A small model that answers yes/no questions on an image's attributes, trained from scratch.
Model: 3.38M parameters, 64-pixel images, encoder arch resnet, encoder norm batchnorm, encoder activation hardswish, encoder depths [2, 5, 2], encoder widths [48, 80, 144], fusion encoder width 128, fusion encoder activation gelu.
Training: adamw at rate 0.0018, 18300 steps, batches of 256.
Rows from block 6 of the fusion encoder, named by matrix and row number. Rows with one number belong to one neuron. Each number is 500 + 50 x the weight over its row's rms, rounded and kept within 0 to 999. All counts start at 0. Numbers have three digits each. After the name is the row's rms in percent of the matrix's.
# fc1: MLP up (fusion_encoder.blocks.6.mlp.fc1.weight, 512x128), inputs 0-127
# fc2: MLP down (fusion_encoder.blocks.6.mlp.fc2.weight, 128x512, transposed), outputs 0-127
fc1.19 063:555441496504488482560494488523525466446503527442510476429594463433372576501525470527473496580494546440473457527461385511467490576539508518478534474406516577518465575383401537572542562547469456415483466454482498524546457518529499450417497486553551490411542537505465576618444476443465571494425569486499554431430522463525471633538506494513524538483528533451499431552493417509507440462480
fc1.20 071:396352528521515535549486432469478402552500474474549490622596527624499543482450490501495510540434499455472411416511479456488523538562547510501477545343520533586551514556512485505448534470579535524521459581439420543554519492451522517492530520493492525487467488526477526384553538548490443507490509574478542518570472473424481475528582602413487471458478498499462528552553544552467529462441
fc1.21 052:518410503534530498569513516502527501582461500470449460440545445476474584469441522427468477599495510510404498495549443441427546480499442460546513516513412577510523410547532530559561536461552539530468467506445569424529538492542512481524578475521526500525418615523574546394465512481560484486441584544548495546515476379472439502463478457464640487510469453631567443420492464502445481512495
fc1.22 073:538452406476480477579492432463488561563557565509437561463559489551460538551473468470530489598467466457398370465475494475543454356470428497532530484394511633446511475483484514576533477504501539521434527479562424581561532494510493586400497534540469503448523467526471530530458626514448531587417504527422463493494491421522462528554506518517459490507486542515497564491510515515493520612523
fc1.23 064:517489545570528432555443492495507485503400517445554483532574386443437467488440514467424486545545589548523404498482446547500491567530502457460452405396487501553491503494504561579460544560543420544583433609495532564507454421573552498558481418526530497533425448509517574487495422449422469461471532515557491534494505548434513508575483486488570455446463559496551402467539417447507503425496
fc1.24 066:489374508590422480552499493523523505528509484516463502584459514550461456503454392498529531445478462410359443385474470454487524514448406532516449425514518549468509569558443525549590553468536517466512487493493450652492497432473544616425481560589545515475462554486519514441494473560446511506447506520567508460437490508519578414528491548491427487485466530489490589549453512427477532551475
fc1.25 225:486552443466383465544644469521482475550468549528523491442433528526441475497517580508521431566448495512475506493569517496492514488416460363467489474508498527520521395515495537480548454479483547459594513460467408505385480495545488518521447500458544524521517490545509545475426459504483557532451525510572538437508525500579489518543455472527469475394601494492519582483510389588647387512480
fc1.26 073:542458437523475613557479535543418487489506530478454466570462551514506541467500513480532534450562504517545396393469516462476450434423393433454461494516585497493510466451464423517510446597569472536428501524528559474415595463469444462574515628557447549536512453526505485541582530499507448509496547508364404426528502495447513453441523570473448483487440507545515514604491525520441489531554
fc1.27 057:535525516417478512497444501490539383465513455461568534332505455531460473507486514484428548517476540567467511547551437552524490505588509484473507525500526539545490465484513502504423497592437501436559445539543469435464352467499436514488446533458478481597492511525578470471527480414533497453479435474590470421466486518467522411500499456501524492513540373491527503511577403385542376460482
fc1.28 051:503549515468554465483494511468521472380525552370477531424484516531425636458486501549432507512509463503525433498540527440532427455439512458464504547536458503451573527528518541435473479420425512525472473562428528603565380410554554514438476451599444599504445469578472511477569483446543526499555448471479526581531505596505478449512515542512414540445535510526445527455430541528502460439546
fc1.29 070:541448531480476554504539526552487473451550495499410538452484523541505497496503501479540480487479466447311464491428485595502514410401487508519615514545505545552521492503480505440541437500484442439370528496494457553498529484419528575494510485547529535472543596507530549463604512546450512420466480469473432580490591523483462417588482473526476488467600459473522480487547605613430482531450
fc1.30 053:482462412528536380552483381499469599429589529477406504463541462488487490535450504606413547483440554457541514524401442526483502466490472457425439466530430501512493546498470508450491505516536493404503543510568589559451503542495534492579407485578506535335521507498431507477514558402440536505494540495576499521528498513494515458574483514429573435455491410572483460447504460506490485505522
fc1.31 067:573389508541509608529492496516471510460531563498509533507520529625460503471507508468502438483449491495463439356488495484508456484496458539460446530564514505466516524517488430478557500495548534564581554499430504535408608463459485401417557621577417506447516401523499496401500517529504458470547434493495506498630471522461510482445472461432521483491440574442475529524465477602510545608500
fc1.32 073:615517439482560397528500420470523494536589518476514522453472480515532558522478476527432512534422541465496402534510540493442477453433458486525447453524539527543533509449533529581581539504438513509444500443557422440434507456430498627597561532598440474477541512518527515503523536488523521439440588536453467520481514415431474466651466569571501493517422411543499558536498440558549485444526
fc1.33 062:515511477523441548495436395514490556491544615450486482519576482436492471554477444574507577508476430492476474547484559422489463399435427517503445542528492505434455460460535543444577524485460518492410464413500457511564523551459538509511491533511511564504559455581539457464448435558531547487570514585570464520472548568522441411641480486462612576492508481497472601478484435511534434585549
fc1.34 064:510386515493506436524472431491520475515498506410416507427595405495471530536599480500548572513483563472537489530528400404581594569455392480478572480514536519525538466416500495494487561596534442397487496526506528424504475518458520400454554507535588526511570579543578516512546455434553566541519452531512508485431509581454544540482536557507598525475444526496472472529472484499498481434422
fc1.35 064:483538441550495440481490501561558481476563433517376541526457556485583442517434464446504468524420504463455581442448423462518521377450520516514451515566453478476477485522485464479527397535440497495486475491465485475436553487511571621627484447505482540533420533545528446456438529635437524486521469590491475458495437555592471479632527521508547507595484488459484562507477505534578473520515
fc1.36 071:598620427515518476448471470585472441520483507510502539451425517486573528566516465466539476472388538502529588580459402506349546435476523435549503475601517455451485534501485557454505468495377507437455474492431536522454516454467529453530518421591508525536493604493472510533533546534496540479588511494539476485433593575522483497631484540550417486495475492487519565460476548521494463465482
fc1.37 051:446518440463436543455467499514449545569470471542578547484470491492444522548571511518569473595529424455463437408454474475548460486409467521475473423402529526532422472543484492540548516568471462510477400562591463463447484549547492512452542511404467510583517493472506557455588485577552454482502481508473454430579591537515520529456469564478445525395387398529497379456499513491503566538506
fc1.38 064:515568558474489510411437465535549514459469446508485482431502530474489506633585590501516480424487511496522611512527455453518521471519559404500525473530496471523572547454504481486566522440430437570454441491500576458539493454522501478550436474514497518480471518513550469567445534555511474515527499448625506601470491642626423499443445375549610587475539460465472500447457511451492492502475
fc1.39 059:523507520540486480578496536535470523420545496500495497464517428550450517501523527426486430473521510527500555595512398509575545574572545493481471485639465562491549470377519492439545481445533503562490449525466567567511482479401489483458440558495488441461646552429375484545560461537491437505471498504539486523521453448490474480475486423488498567482541555602569513372462441506534537422552
fc1.40 064:556483526556427430420489580603457540563458549489453455441560463467433513525546496586475484517531566547569573519500462531487500519509514491489511552488412450551485523356462514475557519460447499482540512499501581499451391492507424483512515474527502598449582604483528543475475407414500531418490428452614489508492460617416541507483479506531550560511555524565559452489439493475512505434438
fc1.41 058:523517523474513373474532476444538448522533470505601442426457522554596528462522466518500534510479552479464565558484540517495550410394488510544499458514539471476468505453511550539530454483515483541496508475542529504540447454386468531582458508580592519498543581462464478534424463512535485489382630461533535460454475525513508516649567452576471562456463504613459494516600518518456386472490
fc1.42 055:554472571550547436491481456501501614584545495557472506558552525519439545469565449556537502425446466447491355429488497463472552470523425528470444475465575557538491496490500499567496457565504425493556552522443398582539553468439469590457575512509490514444531458537559497484539504515524594478469402596399496468450511436592484496526537563503469559506417523509491449508419403513538443472485
fc1.43 056:556580405412446452471565502462502543540502499534496407440551605462432530376504559420507472426469474438499593527557450467517555519529504520551470524559538466561523503572485568568536485450457456578444479509459442488538529498535490456533583474428565565573408472498475445521492511577422558524521599491538563536483518576502536455515463455497531517500480407474413561509450559556428488432514
fc1.44 056:464484427565464549529415515547571459505496459498395482482540413389436580466472503473451538415499503450465571486511475480521516486483533453448497436435530515536404513545482556392519610526470463564464443517502515589534470527551558388341516441536513495463480540523539443455523479605528462500565516494577558510446438499398561493503529414510517541420534541548529531546464548520504486494520
fc1.45 154:469489464447443457577625516461477463461525530534528449525469521423439505538552570522502488639475529611467454575528487453467588441451453408369490539489524545471512451500389510556566497400463521495590482533484441529460536494500514489510470509482484555516538483575526554509496469472506505540494521548568497434515524469514587507443510425528451489452577528538477571438545487534633401582510
fc1.46 230:412581542442465480551587569423504478530494502528461471399513498460493547526459587546478533635530506620415563604561476529500581480466519450374568521428519542463485513483417500495441460435432568542452496485515509552489500458505533439503467405475540529522517564529454551450515473490427502547443573562498527477486466498471564567492442400542533524451552524474480479473510524503564382534474
fc1.47 066:578488427469552472471496539519444481593489513454419512522471499493559510552459504509471511423477469481439512464405483452473516446456500499480594497630468522372572470495551417466486468550369526504488412441469453492502583400529428586544420450604450490487478500561472504519493520565461522482544441486484450495462533600496534476503417587466496520536548603520475594486467579517540464516541
fc1.48 139:544568461532448476381578543571501484522472454558487573487524554541515445485519530499581468532506495454483487561461596554506402485453490404611468477533518579453508514517543483460565404536492542493526516491512510480501421478492529501528469480519607531486502487512501538492557574584483590446417482497626458424385532559515408511622455535502465559452461480430474602507499508564548444512488
fc1.49 061:501404512550522451514509479480566493517484515567380472364509439462532478420485571507456565471531501532465574548534471430450483516509542491466613515538423526477498484637499527587484553520451403473419531505482459543495476511412491440518530438577521467517488578569558574453498481519464531474462458489604551528498597461499436472443436417490550495467575475478430474434562507460441434486450
fc1.51 057:610600411514455511437518401487465408555529544532468478530450545602563569434482522482490543453492441483511479482417490557383446445432404440480414407547535462483530576495480498494450403498477522605549494480515460448448563412493511488517567494545488477513468519496506444487526478473488513515544516485419480450507439524567468475545458566487403498591484562497524549517459506438461461494621
fc1.52 067:601491501552484529376539430612493505496485513523473409503436534476498491524455506656544497447500525505552635595531439495537564514504577496537574480512448447512532561500476566396526453456490446490464442474470466513519500509498461576478412488544467465466566608492445523468462483502486525494572489493535512524422546619466509494597440454458542468518502529435401570503494562509475449453445
fc1.53 050:617511533515419525454484485485588534564604446580442467539527490445526533568544510451521531443458536504494517500469485500535453519435478460475564480507566515518530517513559576521423470458470503580403549525467574492399510474510436462518433447587403587418486516454510467463557543471552518523435454451537538558413514488426517559445494422591450564579491453486448522556468546590531493435410
fc1.54 062:553529507578494458376534576516537486512557530494476424467460541525535403514471505477557480461577533482449626568523495549456529518494552553480461462514518506387490498460424522424454425523455497435499390581490474482482420459472505512534446421515492396506525510481440450503470470522515490495574556549539585443434492553545504487395479359481515520518473433510493621452537515486545436419547
fc1.55 076:453396470521433592538489447493486503470386514535497499513550461591439496437529465495534483459483498542444473492505361458477459519596436542494524500469406655492573480584516543488479463464515434465523458500442434498552543546470521473435518590524494596476427577518555517465506522511458550494462465505471496437542532578535554423539354473450526478450482575545469586553497470517462482530457
fc1.56 059:548494485513362596508518497572465475547496595568389576550545508548590520551480436437472446416472576411439539459450467532535473451437494511471540470556477566471513520463488513373496425467418574480499465523521495483440487523422512516522468477487496533537481485639464516524561569580499500486562521520472509463448490623553488429489447523473536480531510592502497578436504590445473506493516
fc1.57 062:500443458490508543435494546443436512592505547488564560542488429520602427532474489511466459486508451482474449392471579483508586586469445496495507488489500464487487503573559463525509424612455621497605429474500449573398547435531491636554492475570467521536572528513487443419478506548548455484510536569453496443531485480553546487446479447433475473539432513497446491492555477564523564558402
fc1.58 120:550503504527433466599637584430546509464498521520530449464473554483495528507496562499477493535496507527497546576516562504529527512513460366474572541458563588395454503470459503494500523470428488507460488428591440453443479451497550546418449410512561554491477544452510504530554517449412541486437522508519402401415461581520459534547406524533481512375471492522522508438575525491599468465492
fc1.59 055:509421478557561634471522454475534510488514489518516466508514532634541460492477489471435515473591570440452510429500441428504608544430486520568499446567519453490467401475428495406400499491488472553466571498554502564548551516530521481428429429578565480582405509522498441529515489586496487450517458546513483507520499470513503433484451523530443457438551499452451639567536566533449532466542
fc1.60 062:476495533559506535497504534512576434475461450436439436360516415433427516417501561483525437547537558549515597534552416575486462673486525529492483518432452483596433570529485590512516485451470460448505487456501531499565478505535555377479530488534589508481498565492545555555428513478476495449430444489512553486417485476449516486486491393481543521429567529516502465466500437486473476427498
fc1.61 080:535521418481478526422518523531577456453504484535416493480449559494582433492430535480600536470492517509524624559526369453477448425501607502477530404561455569502532488506501551457414386479436539511482505475468522455517526525502492448545544576468507467459493556540511475472519479571540476394498505501545460595458508630524473430542478462405535506503474477539481597395421549468474492497498
fc1.62 083:494514451559489445426477525548452499484461594553451485467385608546486463481462482425495458446562543516486647488463353497444527508548506459460438462580473504442596418575496466473484413525483499493526454500428530474459504514543563456553514573522499530498533544565504464434503527527422530425539507501497459558480533683444494463537480486489577537519476481462448543478401462492483495511453
fc1.63 174:481506482467372521486681489504457492551498527505506523520496507494464460450522539487561466514489540517495548483568491506493528488454519272418488473539479464511542456524490547443533482493509528478525543506480440546426456507540440466524475475519603533483490509523479556483466452562497539540506494492535502506525525503540468493500441516530519475331538518482512590455502483535694367511491
fc1.64 182:500520470474431501543623466507474450526496535541487466459440504479460491537524615503484481605458458578469487569549510519530581459438473394412507487477532581477531446480410509494542421457460555487545525460545478530398503471526546522542452458431557514482559517541510563470451425512460578520451536549546517397476471507536519547502486439587479485402564506520504587469516414542636385536467
fc1.65 061:502520420471594446528564545494525411499472538481566501563425522501452540451428531578577542534540495411476380483500498423429497447502381482523492506561580473469488461488502490479532488483548531417517479386464432472487599504587451597528529536488529585518442520446557478534513532506443483539477545518375466531481497484534419526578446620501537474558466504428449456581513530493483540549511
fc1.66 070:504466548569516503389470522548536469562473506487508474426501490520598503449501516506475440542420520502482646504539427471493574470574532497451503479522537502481551488504514445474539400559477421435500456400459432644539543471538524443521475402524341491504577555523531538442499488496467502441519495504425458537413534534474452418489432493476474488456501528429584555479458479529516452391527
fc1.67 068:549495419543513440588526469522566508534524518366465495471594526478392594540485497478448531479466498465367502434490482430425531562431421501528530502490454571547429463469495567531600467481565515508385486420576502503572566410560523478494523531497494490413438526492520571497473522469425467433426498552572449513534495555475480565467480496525538408442564494521532558541556496535458483542487
fc1.68 059:509484525445441508551501584485516496488433483418494562460599316477453508539593458502514488465482556428499522571546569510595537580519513547518504421418520563536436499428422570566516515552462542442493572541523502527503423544525486463410551570479539481482491572512502538549513517406532530492438480601471552417558573539510517527571497389534466433486545484505493427515502480480501501501428
fc1.69 074:431468476486497472603422460430465502461485554465522566521545464531443454474468480500545420526517459546456374356487530561525451515554410514509409454432522533465515453523535475573388515549508572557617517407546395526519511510526529498427476650503436511543520448522548483470495507485526581524512468566434485492561486466499507486472530482464394425494463523472538537507527491516569546569521
fc1.70 224:485543427457441483528601492477492487534495547557480497464458493475466486516495640491487453652514477598436451565539535566516584443426491433387516498527495594501531456483423529493533472424467550530510545444480454547455475456505525483485475488396547518536549519547512543479467448503470592502469520552563527435473476475526577517472501467577478508413562546506514573443499487595575374578446
fc1.71 064:521579544531467454453449573511525436494523537520504460429519492462540405560574538495499473532519537485459583510549437615534551497533580459482527539527509505507514461447522474506436439508393385485533518607543567473571445400509529423517492409559476491518539467506492567533497483393461569474530554504522483550414479598550507469515467456522533631525500416564564448495500512519543390429481
fc2.19 072:440466511494436473429461558489496524541545539456521601512473473494488540516508469469550525450590514485563535473499509460455448452471628497436435555514440485492576486503476461454517481503514430480519531529487522446565471492412530496500458582422439540435588503602578511484389558456548507541540457452527501526465545436425542396408473407460377540509428468534410519531447575483569586536520
fc2.20 087:526493401548472574441610494556474512449541495455446457367486549502389495513523539515493488481451489465536566401473463498561503507570392457439539522509486532487503556559454539420441448540448539489470478531427537451524454475526492468478481533479580533566506517513449471495494459513450456407427502450477436445499586571552419483376526448536594536502498471462522419525497443434442626523480
fc2.21 065:434466453483515367519450471533503525488573584548495447530429528515527453472363500519428442526518473525590476548470439495540490548511528466518448477474553419483551477579464425482445515517472496494500517533506558485487395495478456514511481577441477415536487486486434494500563512438568554291538477558482553401570589506554558564479546577484465486470492503486536535550529555545544562528460
fc2.22 093:543543619560440518498455553617460457473560493515480497457405543534425458467478547475539506428503548510501678475536554414476519537502649568493482553485501449512471526560463482423484481536549527492471493474465544494599538532449514449549471475496520545619507543504419484471453581605535511435552492496476454423543547579560547510443470521446518542518553522455492517505456480553551539453558
fc2.23 075:506533520522415499482603502539536586567473491521534525521529477453479457504481475417403467565540547515583468478473359544462516536559510476541443498554499498489583534533500497572496567471423496538577480449441580594615553493506545384560452573475471464525572470500550502532507488483524489573577554496486438418524522476420464534375537448564562493552478507487444551420472591485479546518494
fc2.24 072:629527543587508531461571609499502493473510385497515407487480456504425524550532445479523533437531516495480533388437465445515507403476461575517465556432504512541475536556498462433507465499525550463524453453476424512517546543469550485569519435502514585548422517559353544445460490542432587566420463489475544462425479510507487541389431432462555501504510525456534499464531490599473458514534
fc2.25 126:402472448486483532542610503392515503443478590495515482506449467530454449453441472500531608522460507452469478541547442534448454513517545417529511447529484440533577428585533488565515511500448494390555557502412526514447425533453412489490504464509481436474464498421415508574431480512590461588473527502579503472580503475569521484416461517535513518515565567524530505487492409500644553518555
fc2.26 072:553521422488522518526517529540468490444537478497480445481547438498512450535512582541510560545540426560429622455465415545476474455557566482521599485466471527533501521535479452506449429531458476511565434455513476508480493483554434592529470473567548526499481483469531529438637503485354492423449493603538452484476485568524361517417445482539571389529587520462486481440510468573459523508541
fc2.27 072:462391611538557460468478444488561483535500567431437556462478466460483510496455452513583477464467526491529490519554532475440502489546604537473451505530496356499465449453522474501548501491548473484440528482353533573514535490545533483546430542518463521531499481508447494629570446498555494551680526518442500508539556400443564574490497545503438519523505519483437513547492444491595511560547
fc2.28 071:518550535551495540491568570560566485504531462478389575606413485485420565462462530402522432450586549491548459548434452539523559451504543552537453490521521444529515485490514452567511468504537488416570523525498406513431535514497499536518514481505494607486505456529493525550475435506483517405506474553527594394562485550531651456439448476499570550538457621456486486472606470489492517467510
fc2.29 073:514564487444516515485468486551550403445466543512560435471479485457374458580500505524504472434583475529608499519443507515437461471519409514588420521538506462569519497490434494609500458495573530480477484471476402500481511547505517498537525457455500483557403521549408521481470490594492565550397582532459538471487520495585561610492593475580491544459521597493457440453594510580489519537525
fc2.30 057:448521545525518474458427440520456550514529487581549487483477514549461485544516449377527554503493452539557585552468583402485462400432501527515613549503485492528492525525450476509496477507414591527449503445463509439450621447503503501500416408463477476540491447501435454589503410497464551509532466437472380615446632486459550466465505451573503495427512504523490510474502490510544412544472
fc2.31 083:517557411491487572501577618581531529447451513456513441428493536454471532521530554542471562501495480479439674418532447516512516515480485530569512469491543507490421505520491491468471481501540529543522464510437570566478545544476402617538491452485553499569443531496517542499594472446461483382448504497378503421547500589478476550385477573514579475506522433512471495461505459447467489569539
fc2.32 094:508487630473541510468550528525488482451507597518436527560563469547408529470438484428565472446585449481450561548549435503480496494498504555495425518541385416509446502529498430503486486500491528433485539498472413556434490562490583478587497447462475485500500532421421485490440487605476520663563531434536525549542580524496543462430424524468524596484540510429523532525462552497436527501567
fc2.33 068:572547606514492602539453403480519493529471552465476433433444503482391531538497520522522540445499449455526547509533496507507470503441504571480453467490503508539541503491547421456413480440475558471448449508549470503450613465543536542647486381552509532554469587489307504558477529459475577480500474440479458508556478492433441561560440552479531504476554521501428469522516459567542505484534
fc2.34 062:458548518376506478455471551470517524403527546416452455443495491496585551427553446509490471509520492408427540588527527494456536481521576503531513609486363577454495476529474444465593488523538510467487508491506482472529556576468594458634406464428446554489511374538439580491425480429489455471531520528532518468500523540478517430510462479474456461421548491502516492488399512530572520545479
fc2.35 075:522448586431473553586372510556490457486448534446517468463580464509457534572472553513541495550526578542515488481522547483514480449439437508518481461510500438467552541551554549668492546470534522530495557520548424491453510469556537554477588511590479452504491553566421452542541512532531420443402465412525501577510502420548473485555523568530489562608485411463549480456526410484554462458512
fc2.36 077:486585546484496516486424497496519478473453536571565598468481423458432463496490478421484587564506485541392442527478582514420437506470480520479507440575441533502420500450494520532542537488505509507523438536549327496393570504460547520450520413497510617498474411505429472471421531459492483460431440437574467537459424479470578583547505529516472492544570477531511429514435520527494502482581
fc2.37 059:515460473488519424588439500511535514493488543479519530416468524521407502493510530457454403570562523565471615476395544510440476486478513520542498487449475428487504461531501521457575444495469435489501555474472552481479523439527500459436500515549564506538586448506580538620555539590515404613553489496501419519457569459481374471438568468525537515462403471448406545424488569585531495520536
fc2.38 079:491517525506490430479421483449564497469454469572573503451508428492520431531480496406461511525573522555518510579485589485446436464494546488468556425514433598472481481484533579476456552465547464506534475485536488439399555536467583536509498421490443537497546473513535537501509466487512493539513482450460518541381410374379544461580561577525424528543472396527495568553499566538550439469606
fc2.39 067:478543567519543486356543475518492476516497452594552481490513503400499510491516521548434525435448552462465454510595512482568503485542517480464511354551516521487551538526508498549490620501560535424506564498425431519439590519513551482521482499472446590427435537541589415481461553499522498585497426543573577535533593481507616465562552519534469542579473578509543514555514489440493545505470
fc2.40 086:481512455476558466447480531441471521553538443461560477501488502519546472466495427453456495469582560478511403650480510531438509432489485475514526501620456553550460520481506494456497571480544478552452439525435537541444621525531596517512484502443508513437560464541504460604482435507614501566482450505593517573516514393463495518527559481578358440507469508569516528451497589504529497591464
fc2.41 074:460485629525456498499472468530515494528507476400504623533502480547511518515489411473577476386543484533577513521562546477474554462447552520507492421566445433474486446521528571508506499496390454478507602508488395508488495524422520590457445560454441396536466439541395479500528520533536472585574527526563498524473569459436566425491450531463506509527540471454505548480412530505495508449629
fc2.42 060:561556511516461484472590472467507476536478532517485445550588584459501521524566528489480564494464456447412521562477379532489487561552479472467465501561525503512498587587499493387479551527501549501408499617459574508627517550482508467479517539539546587522524543535514434444398520472510506560462520525503482445501515596545456517486456474551655424538528565532510474508452512590427601532500
fc2.43 064:462456564511555477534537424572395546495608493458400519487454389464577427459521478499538502463534477493426389524416405500499491501414415433499457498551482460545478592455445432488552565536512420536494524505583522484555446475466456569474612551469463394440535501531441485515516507502537547498392498478531496487551471468476514518456496529466436541465529487481558470589496495420435522456573
fc2.44 068:469445423487521563434473502438536516468535439557435552441426507660543495430444492493510514543523595492421512509487520423538561485475482537491461464501394487472548505439515549602464453501523545487526452424510461393419545519499518531514488448469515498462520450513448483509549417451485544334472497543478513454441436474564482584496569508525426554389501502533503514521585477441591463539526
fc2.45 158:483462497477420426474715472510471558484467517518496560540484431490472510486504424502517533449524515474547571523518480486528470500503554356507409452490569428546455477580479532517489562456433444408496451549503592474557472518485529459584498525450530480502491441472394493556526511483575446513482530497553494510557535495549547487457444468537572466484536519562533454529514488466678589488496
fc2.46 205:556407498522458453416695420482510522434498526475487600557475498475496443452492372465537556453507516510570509434452514455534488515517537418535392465513540407543515449561453455549503545493504492421565477533472515468503504509534464543540522533512416439513500403459504487544486472576557477500495487518533506494570559505561419462495534539485523496510527492585521478525542475467607659456539
fc2.47 083:469536498499511510461479400566468549512454534550505507461571433438353473517421460499523540427571479500511491494564491532498482438473495512493511492559455560485403550541542543544552474465497490542522542446498516517323510529446579461656579481534509532447420537455470481486534445503575379505499476443521524506541482486471501387541419519527592537497565448487519483452452464504452599498536
fc2.48 175:436484554469452491471641506500459522490436518485466519490587426465482480504462459462557581508522504503484588522563407517506502495432588418503459474529472359565511525514518447492508488457478494411464525533526542543513411527465482463556536507429490486482481590479376504548525484482570453499518554466531528560559519484537525492407365524506645522451574605512496486471485543517612527531534
fc2.49 062:430434450476483540428521395485470503469575453452530539479431426499476510477446440473524458422543458457535441499553492602525492545430582517472474523539612510504559556414459516532571545519545436533489549491401595517525514469481542448579518575412464487547578518522489470572564537497584415487513523465499501431475508423560592508481512442513409516571481504503504527531485567371563565465495
fc2.51 063:433516499462480643527448512528427537463465412500422396562567470392466513485537587429491449426525450473402504454539503460494443492452517482470460551445519480495540517448535448513526495488515450440441522516511438530405517538494469614474524404547441502502445567418485510497611506556538430488446567545560549502520452593449480505627523576472440476527561487488502458453546434517483527505503
fc2.52 077:478531487449560498427521445511409531531411580547545552521587474420410463544450475453426501480544472454470381620525453576564520456536392494508446512536483511513416528480462528491546474541553433502520533493409432501385547521481599542618529540487468534512462524484523492595555452433571458502496503475528554525533526365490547478407508521539451518499481471523531433474501524486468516441521
fc2.53 066:494529440532521568532493511418572504546485562457439518466556442523535478493449438420489511531569491385422513517451481544439516583479427502449535423601444531551501527493495482468504404478534415542540436492519469541542512502551463597563574619586562489523541325447445515529556556559442530411522528474519527486538474508550455497488539413548446543482515460491529526487518545535529580545545
fc2.54 080:427428488522555616447489394503478523570473477470545487530544468492450491504467498501545480478576529477504317542561476481490518523505350485457525444556495506525457503465529555651555589486530490483432534473554434507524451460489541458510505574525399578432524476469471518550480488458569426500474484448546451562564509373491431431592551503499457484509468502553493451520475553515506456507499
fc2.55 080:522478560486469530425501488551503597456591423466417459408474557446405553493514447492496504456578422439525576493533421501576512575417642511529452499462540524561494518511516521458484482449430560595479527512406560481524475491476468516560489492509490526512490548521372495419509484514564496412472467517404477470464489505605476579475551443451486544507501455515499525528464561531570611556545
fc2.56 085:534616407468496442409521449510514534456445576478519470420504506491480496490511550533518537517606443463475572531481517550495528484508437549508527494516553583517421419519515514571636485500582514519501472549550401483365570443499483505580520447550501526519450560383494589484505528579440496450431450518546522517453423457518499515592460499503536436558556481507475408469448446490455565557525
fc2.57 069:572513385483492584539568527521500463491450491421528452562513545559487513498527571546502498415551410507554505437628364545577496445471420541476473443483493460515456472519526494465435521510495485495467520526474533493522444451489435501537535554576548425524421598408380504465523485495480504495510486501502466423579592634497443451481485476501596454537568553470520506424491446472435521480510
fc2.58 141:497438591474437545424716503499456509535509505493452558481537479479431502498463386477518516446509463487518582487538447537534483432457558409501443433528517331510455492522501427496478512496493498416476463524513500479503426558470469506558568495520489487508457491465407505593494431548525503493526499511521477542545534492566425472482390542510570499518523552544486498477474513522668529491550
fc2.59 069:528534578490538568510640510475493519418501443485460483359468444478461547486503515519493569436542447524465522446534421520521481474426515533532525457511497632486523587539524615515522487466550477490584536454520478476480439410492511541557542509551562379399467535493491526514539451511542400515423475581461504428587502523509424505487548460502534428452462470495477506483391447454410479549495
fc2.60 067:493447524435565449426521468458535487534551495520510564518536489454478427511433438491414460520467523487561422519482565526512499546543486541493488464504492485505484533415504542541510555469525477488466551452373621463486456530492507552491497548376423498487554524557520415531483511427506470457501529525526556548508540467529496501446647415507335558463440511535457503587408540519609504603447
fc2.61 082:500506600555535542436488478600530490478495513523503460419514481430450495511481488439518507446499504502479511547544490570514474479469369527503454502561441437572376486483471492640523496517537430479501478508489431437383641568470580550531543484555429484546459497549429471470547485610548496584449514462474485548563447419545513554491561536587434500569545468529500443490449554514517461472546
fc2.62 072:464541520474483462465487479519474526503572478461532474410528458439552542530531518514582510525546427469517507494493489489484473492423380515531522525480557451570389596412489525561446483498471554451465506463526412407457607529506534572528643485511470588534415531510386526523531503484556518467457562488476551495461469464573462638471496518536506377536545474570540422486516566535494506496587
fc2.63 106:447462509537511469444652486422423524481465545470434532510507420527426499509430417538528603494488526485502552537539414445407398554543533473572464529471499445509507461544550500508464465488490497439559549486466564499468435516459464435611510465464466515493432517390400473481438475540513481573463468547605485447547484444530518538437436476574519533535522560514526441499479547497599573556580
fc2.64 124:459437523456449401465712457501486476489484542498456581530508480533406447483465391571525520533546502467463574547513496483506478510476541433560452473492567409543448465572486474495450533463444467365567482511443615507546504516509489516509475441462452407543481449491401490547539491487539493536496534492526480487594502482581550477478436487513521516536568544513494486479514469531632591504531
fc2.65 071:452539527471549601514507461526491486519474562568494506547535478542485498513481555463479501465549507554399526484469557518512423475474474567444521515535513407526479579563561448508554505485461521494454522523589495517460534503466593482570552540582541569495474548414344545452564534507428455452491536483531514507562485535503545362490372460478614440514530557559593530489457392580524447516519
fc2.66 073:547521533491522580494566477492520542454481555534575509444513521506331560519453472496573540384563432469572391471553477536473479489582477499455439511557440463566435521492520489516519554496519539456447558516547526422509494518468499464477560617466548469518445483445581490542456426487610489545518618502436496493544524437560586509504509489620498457553522551531521554557419531453440533503478
fc2.67 063:416427561529524441526451494480518473502462453464499486498435495512451518442422551476500490432533432492599603521436501450499496462535563471466404554512527473512537546545448508453475551545574537495483530517373578519464407537521502564515533542478496557480558499476525528606628595485562577450560495512566530576547446536431489452483473365450428555496571415438538482523479479523532567517481
fc2.68 079:582522547470461448464444552454524492472564451527539586458453528538464446496469443522488459522471510503414490501494474418479539525522571536550478563463393534508522518537466516496517514513494516538498548465413590410594506461527543489509397497401442488534593486602448452520437445552582565617610429434549482547475496463531569473505512481479448566503441463474523561450504581525619503590513
fc2.69 079:563454519566446528434493502538507467491553412526479497451472523450425536540474610576533583485415433503410598404498424480521507526501527580504482495365522500490560491538519416488461527499504506480437401481547625496470531531483484475476458502528606501562525535463478459385483459583454487414470487484427486468506512598549554500433490554467581460495516497481555479485520451547566483389514
fc2.70 176:455421544520473329501686492411466503440509497482485612523493478483440511476464418560503504515541512507532542513461508502548470530504589429523452485443560417540470490574487493547440562439486449464497470513438628469600514533468530519531485490512419448526484443500418488551491513479557475495492497517552455464558479440516528488428500481469537526510498543567468458543556523436595636529508
fc2.71 067:502454512464540442399484453452575497556503558491527498586435461515588501510523396474599424477450542518464433621554564474464560496507468508536494532600426576511453462472591559546531550421569533482492514555501501510418537535475506512465516526418466465428517418495531491532412483463633520534575565450481478537554434356509551530538589533479448511530453494500456488481534526494549508490499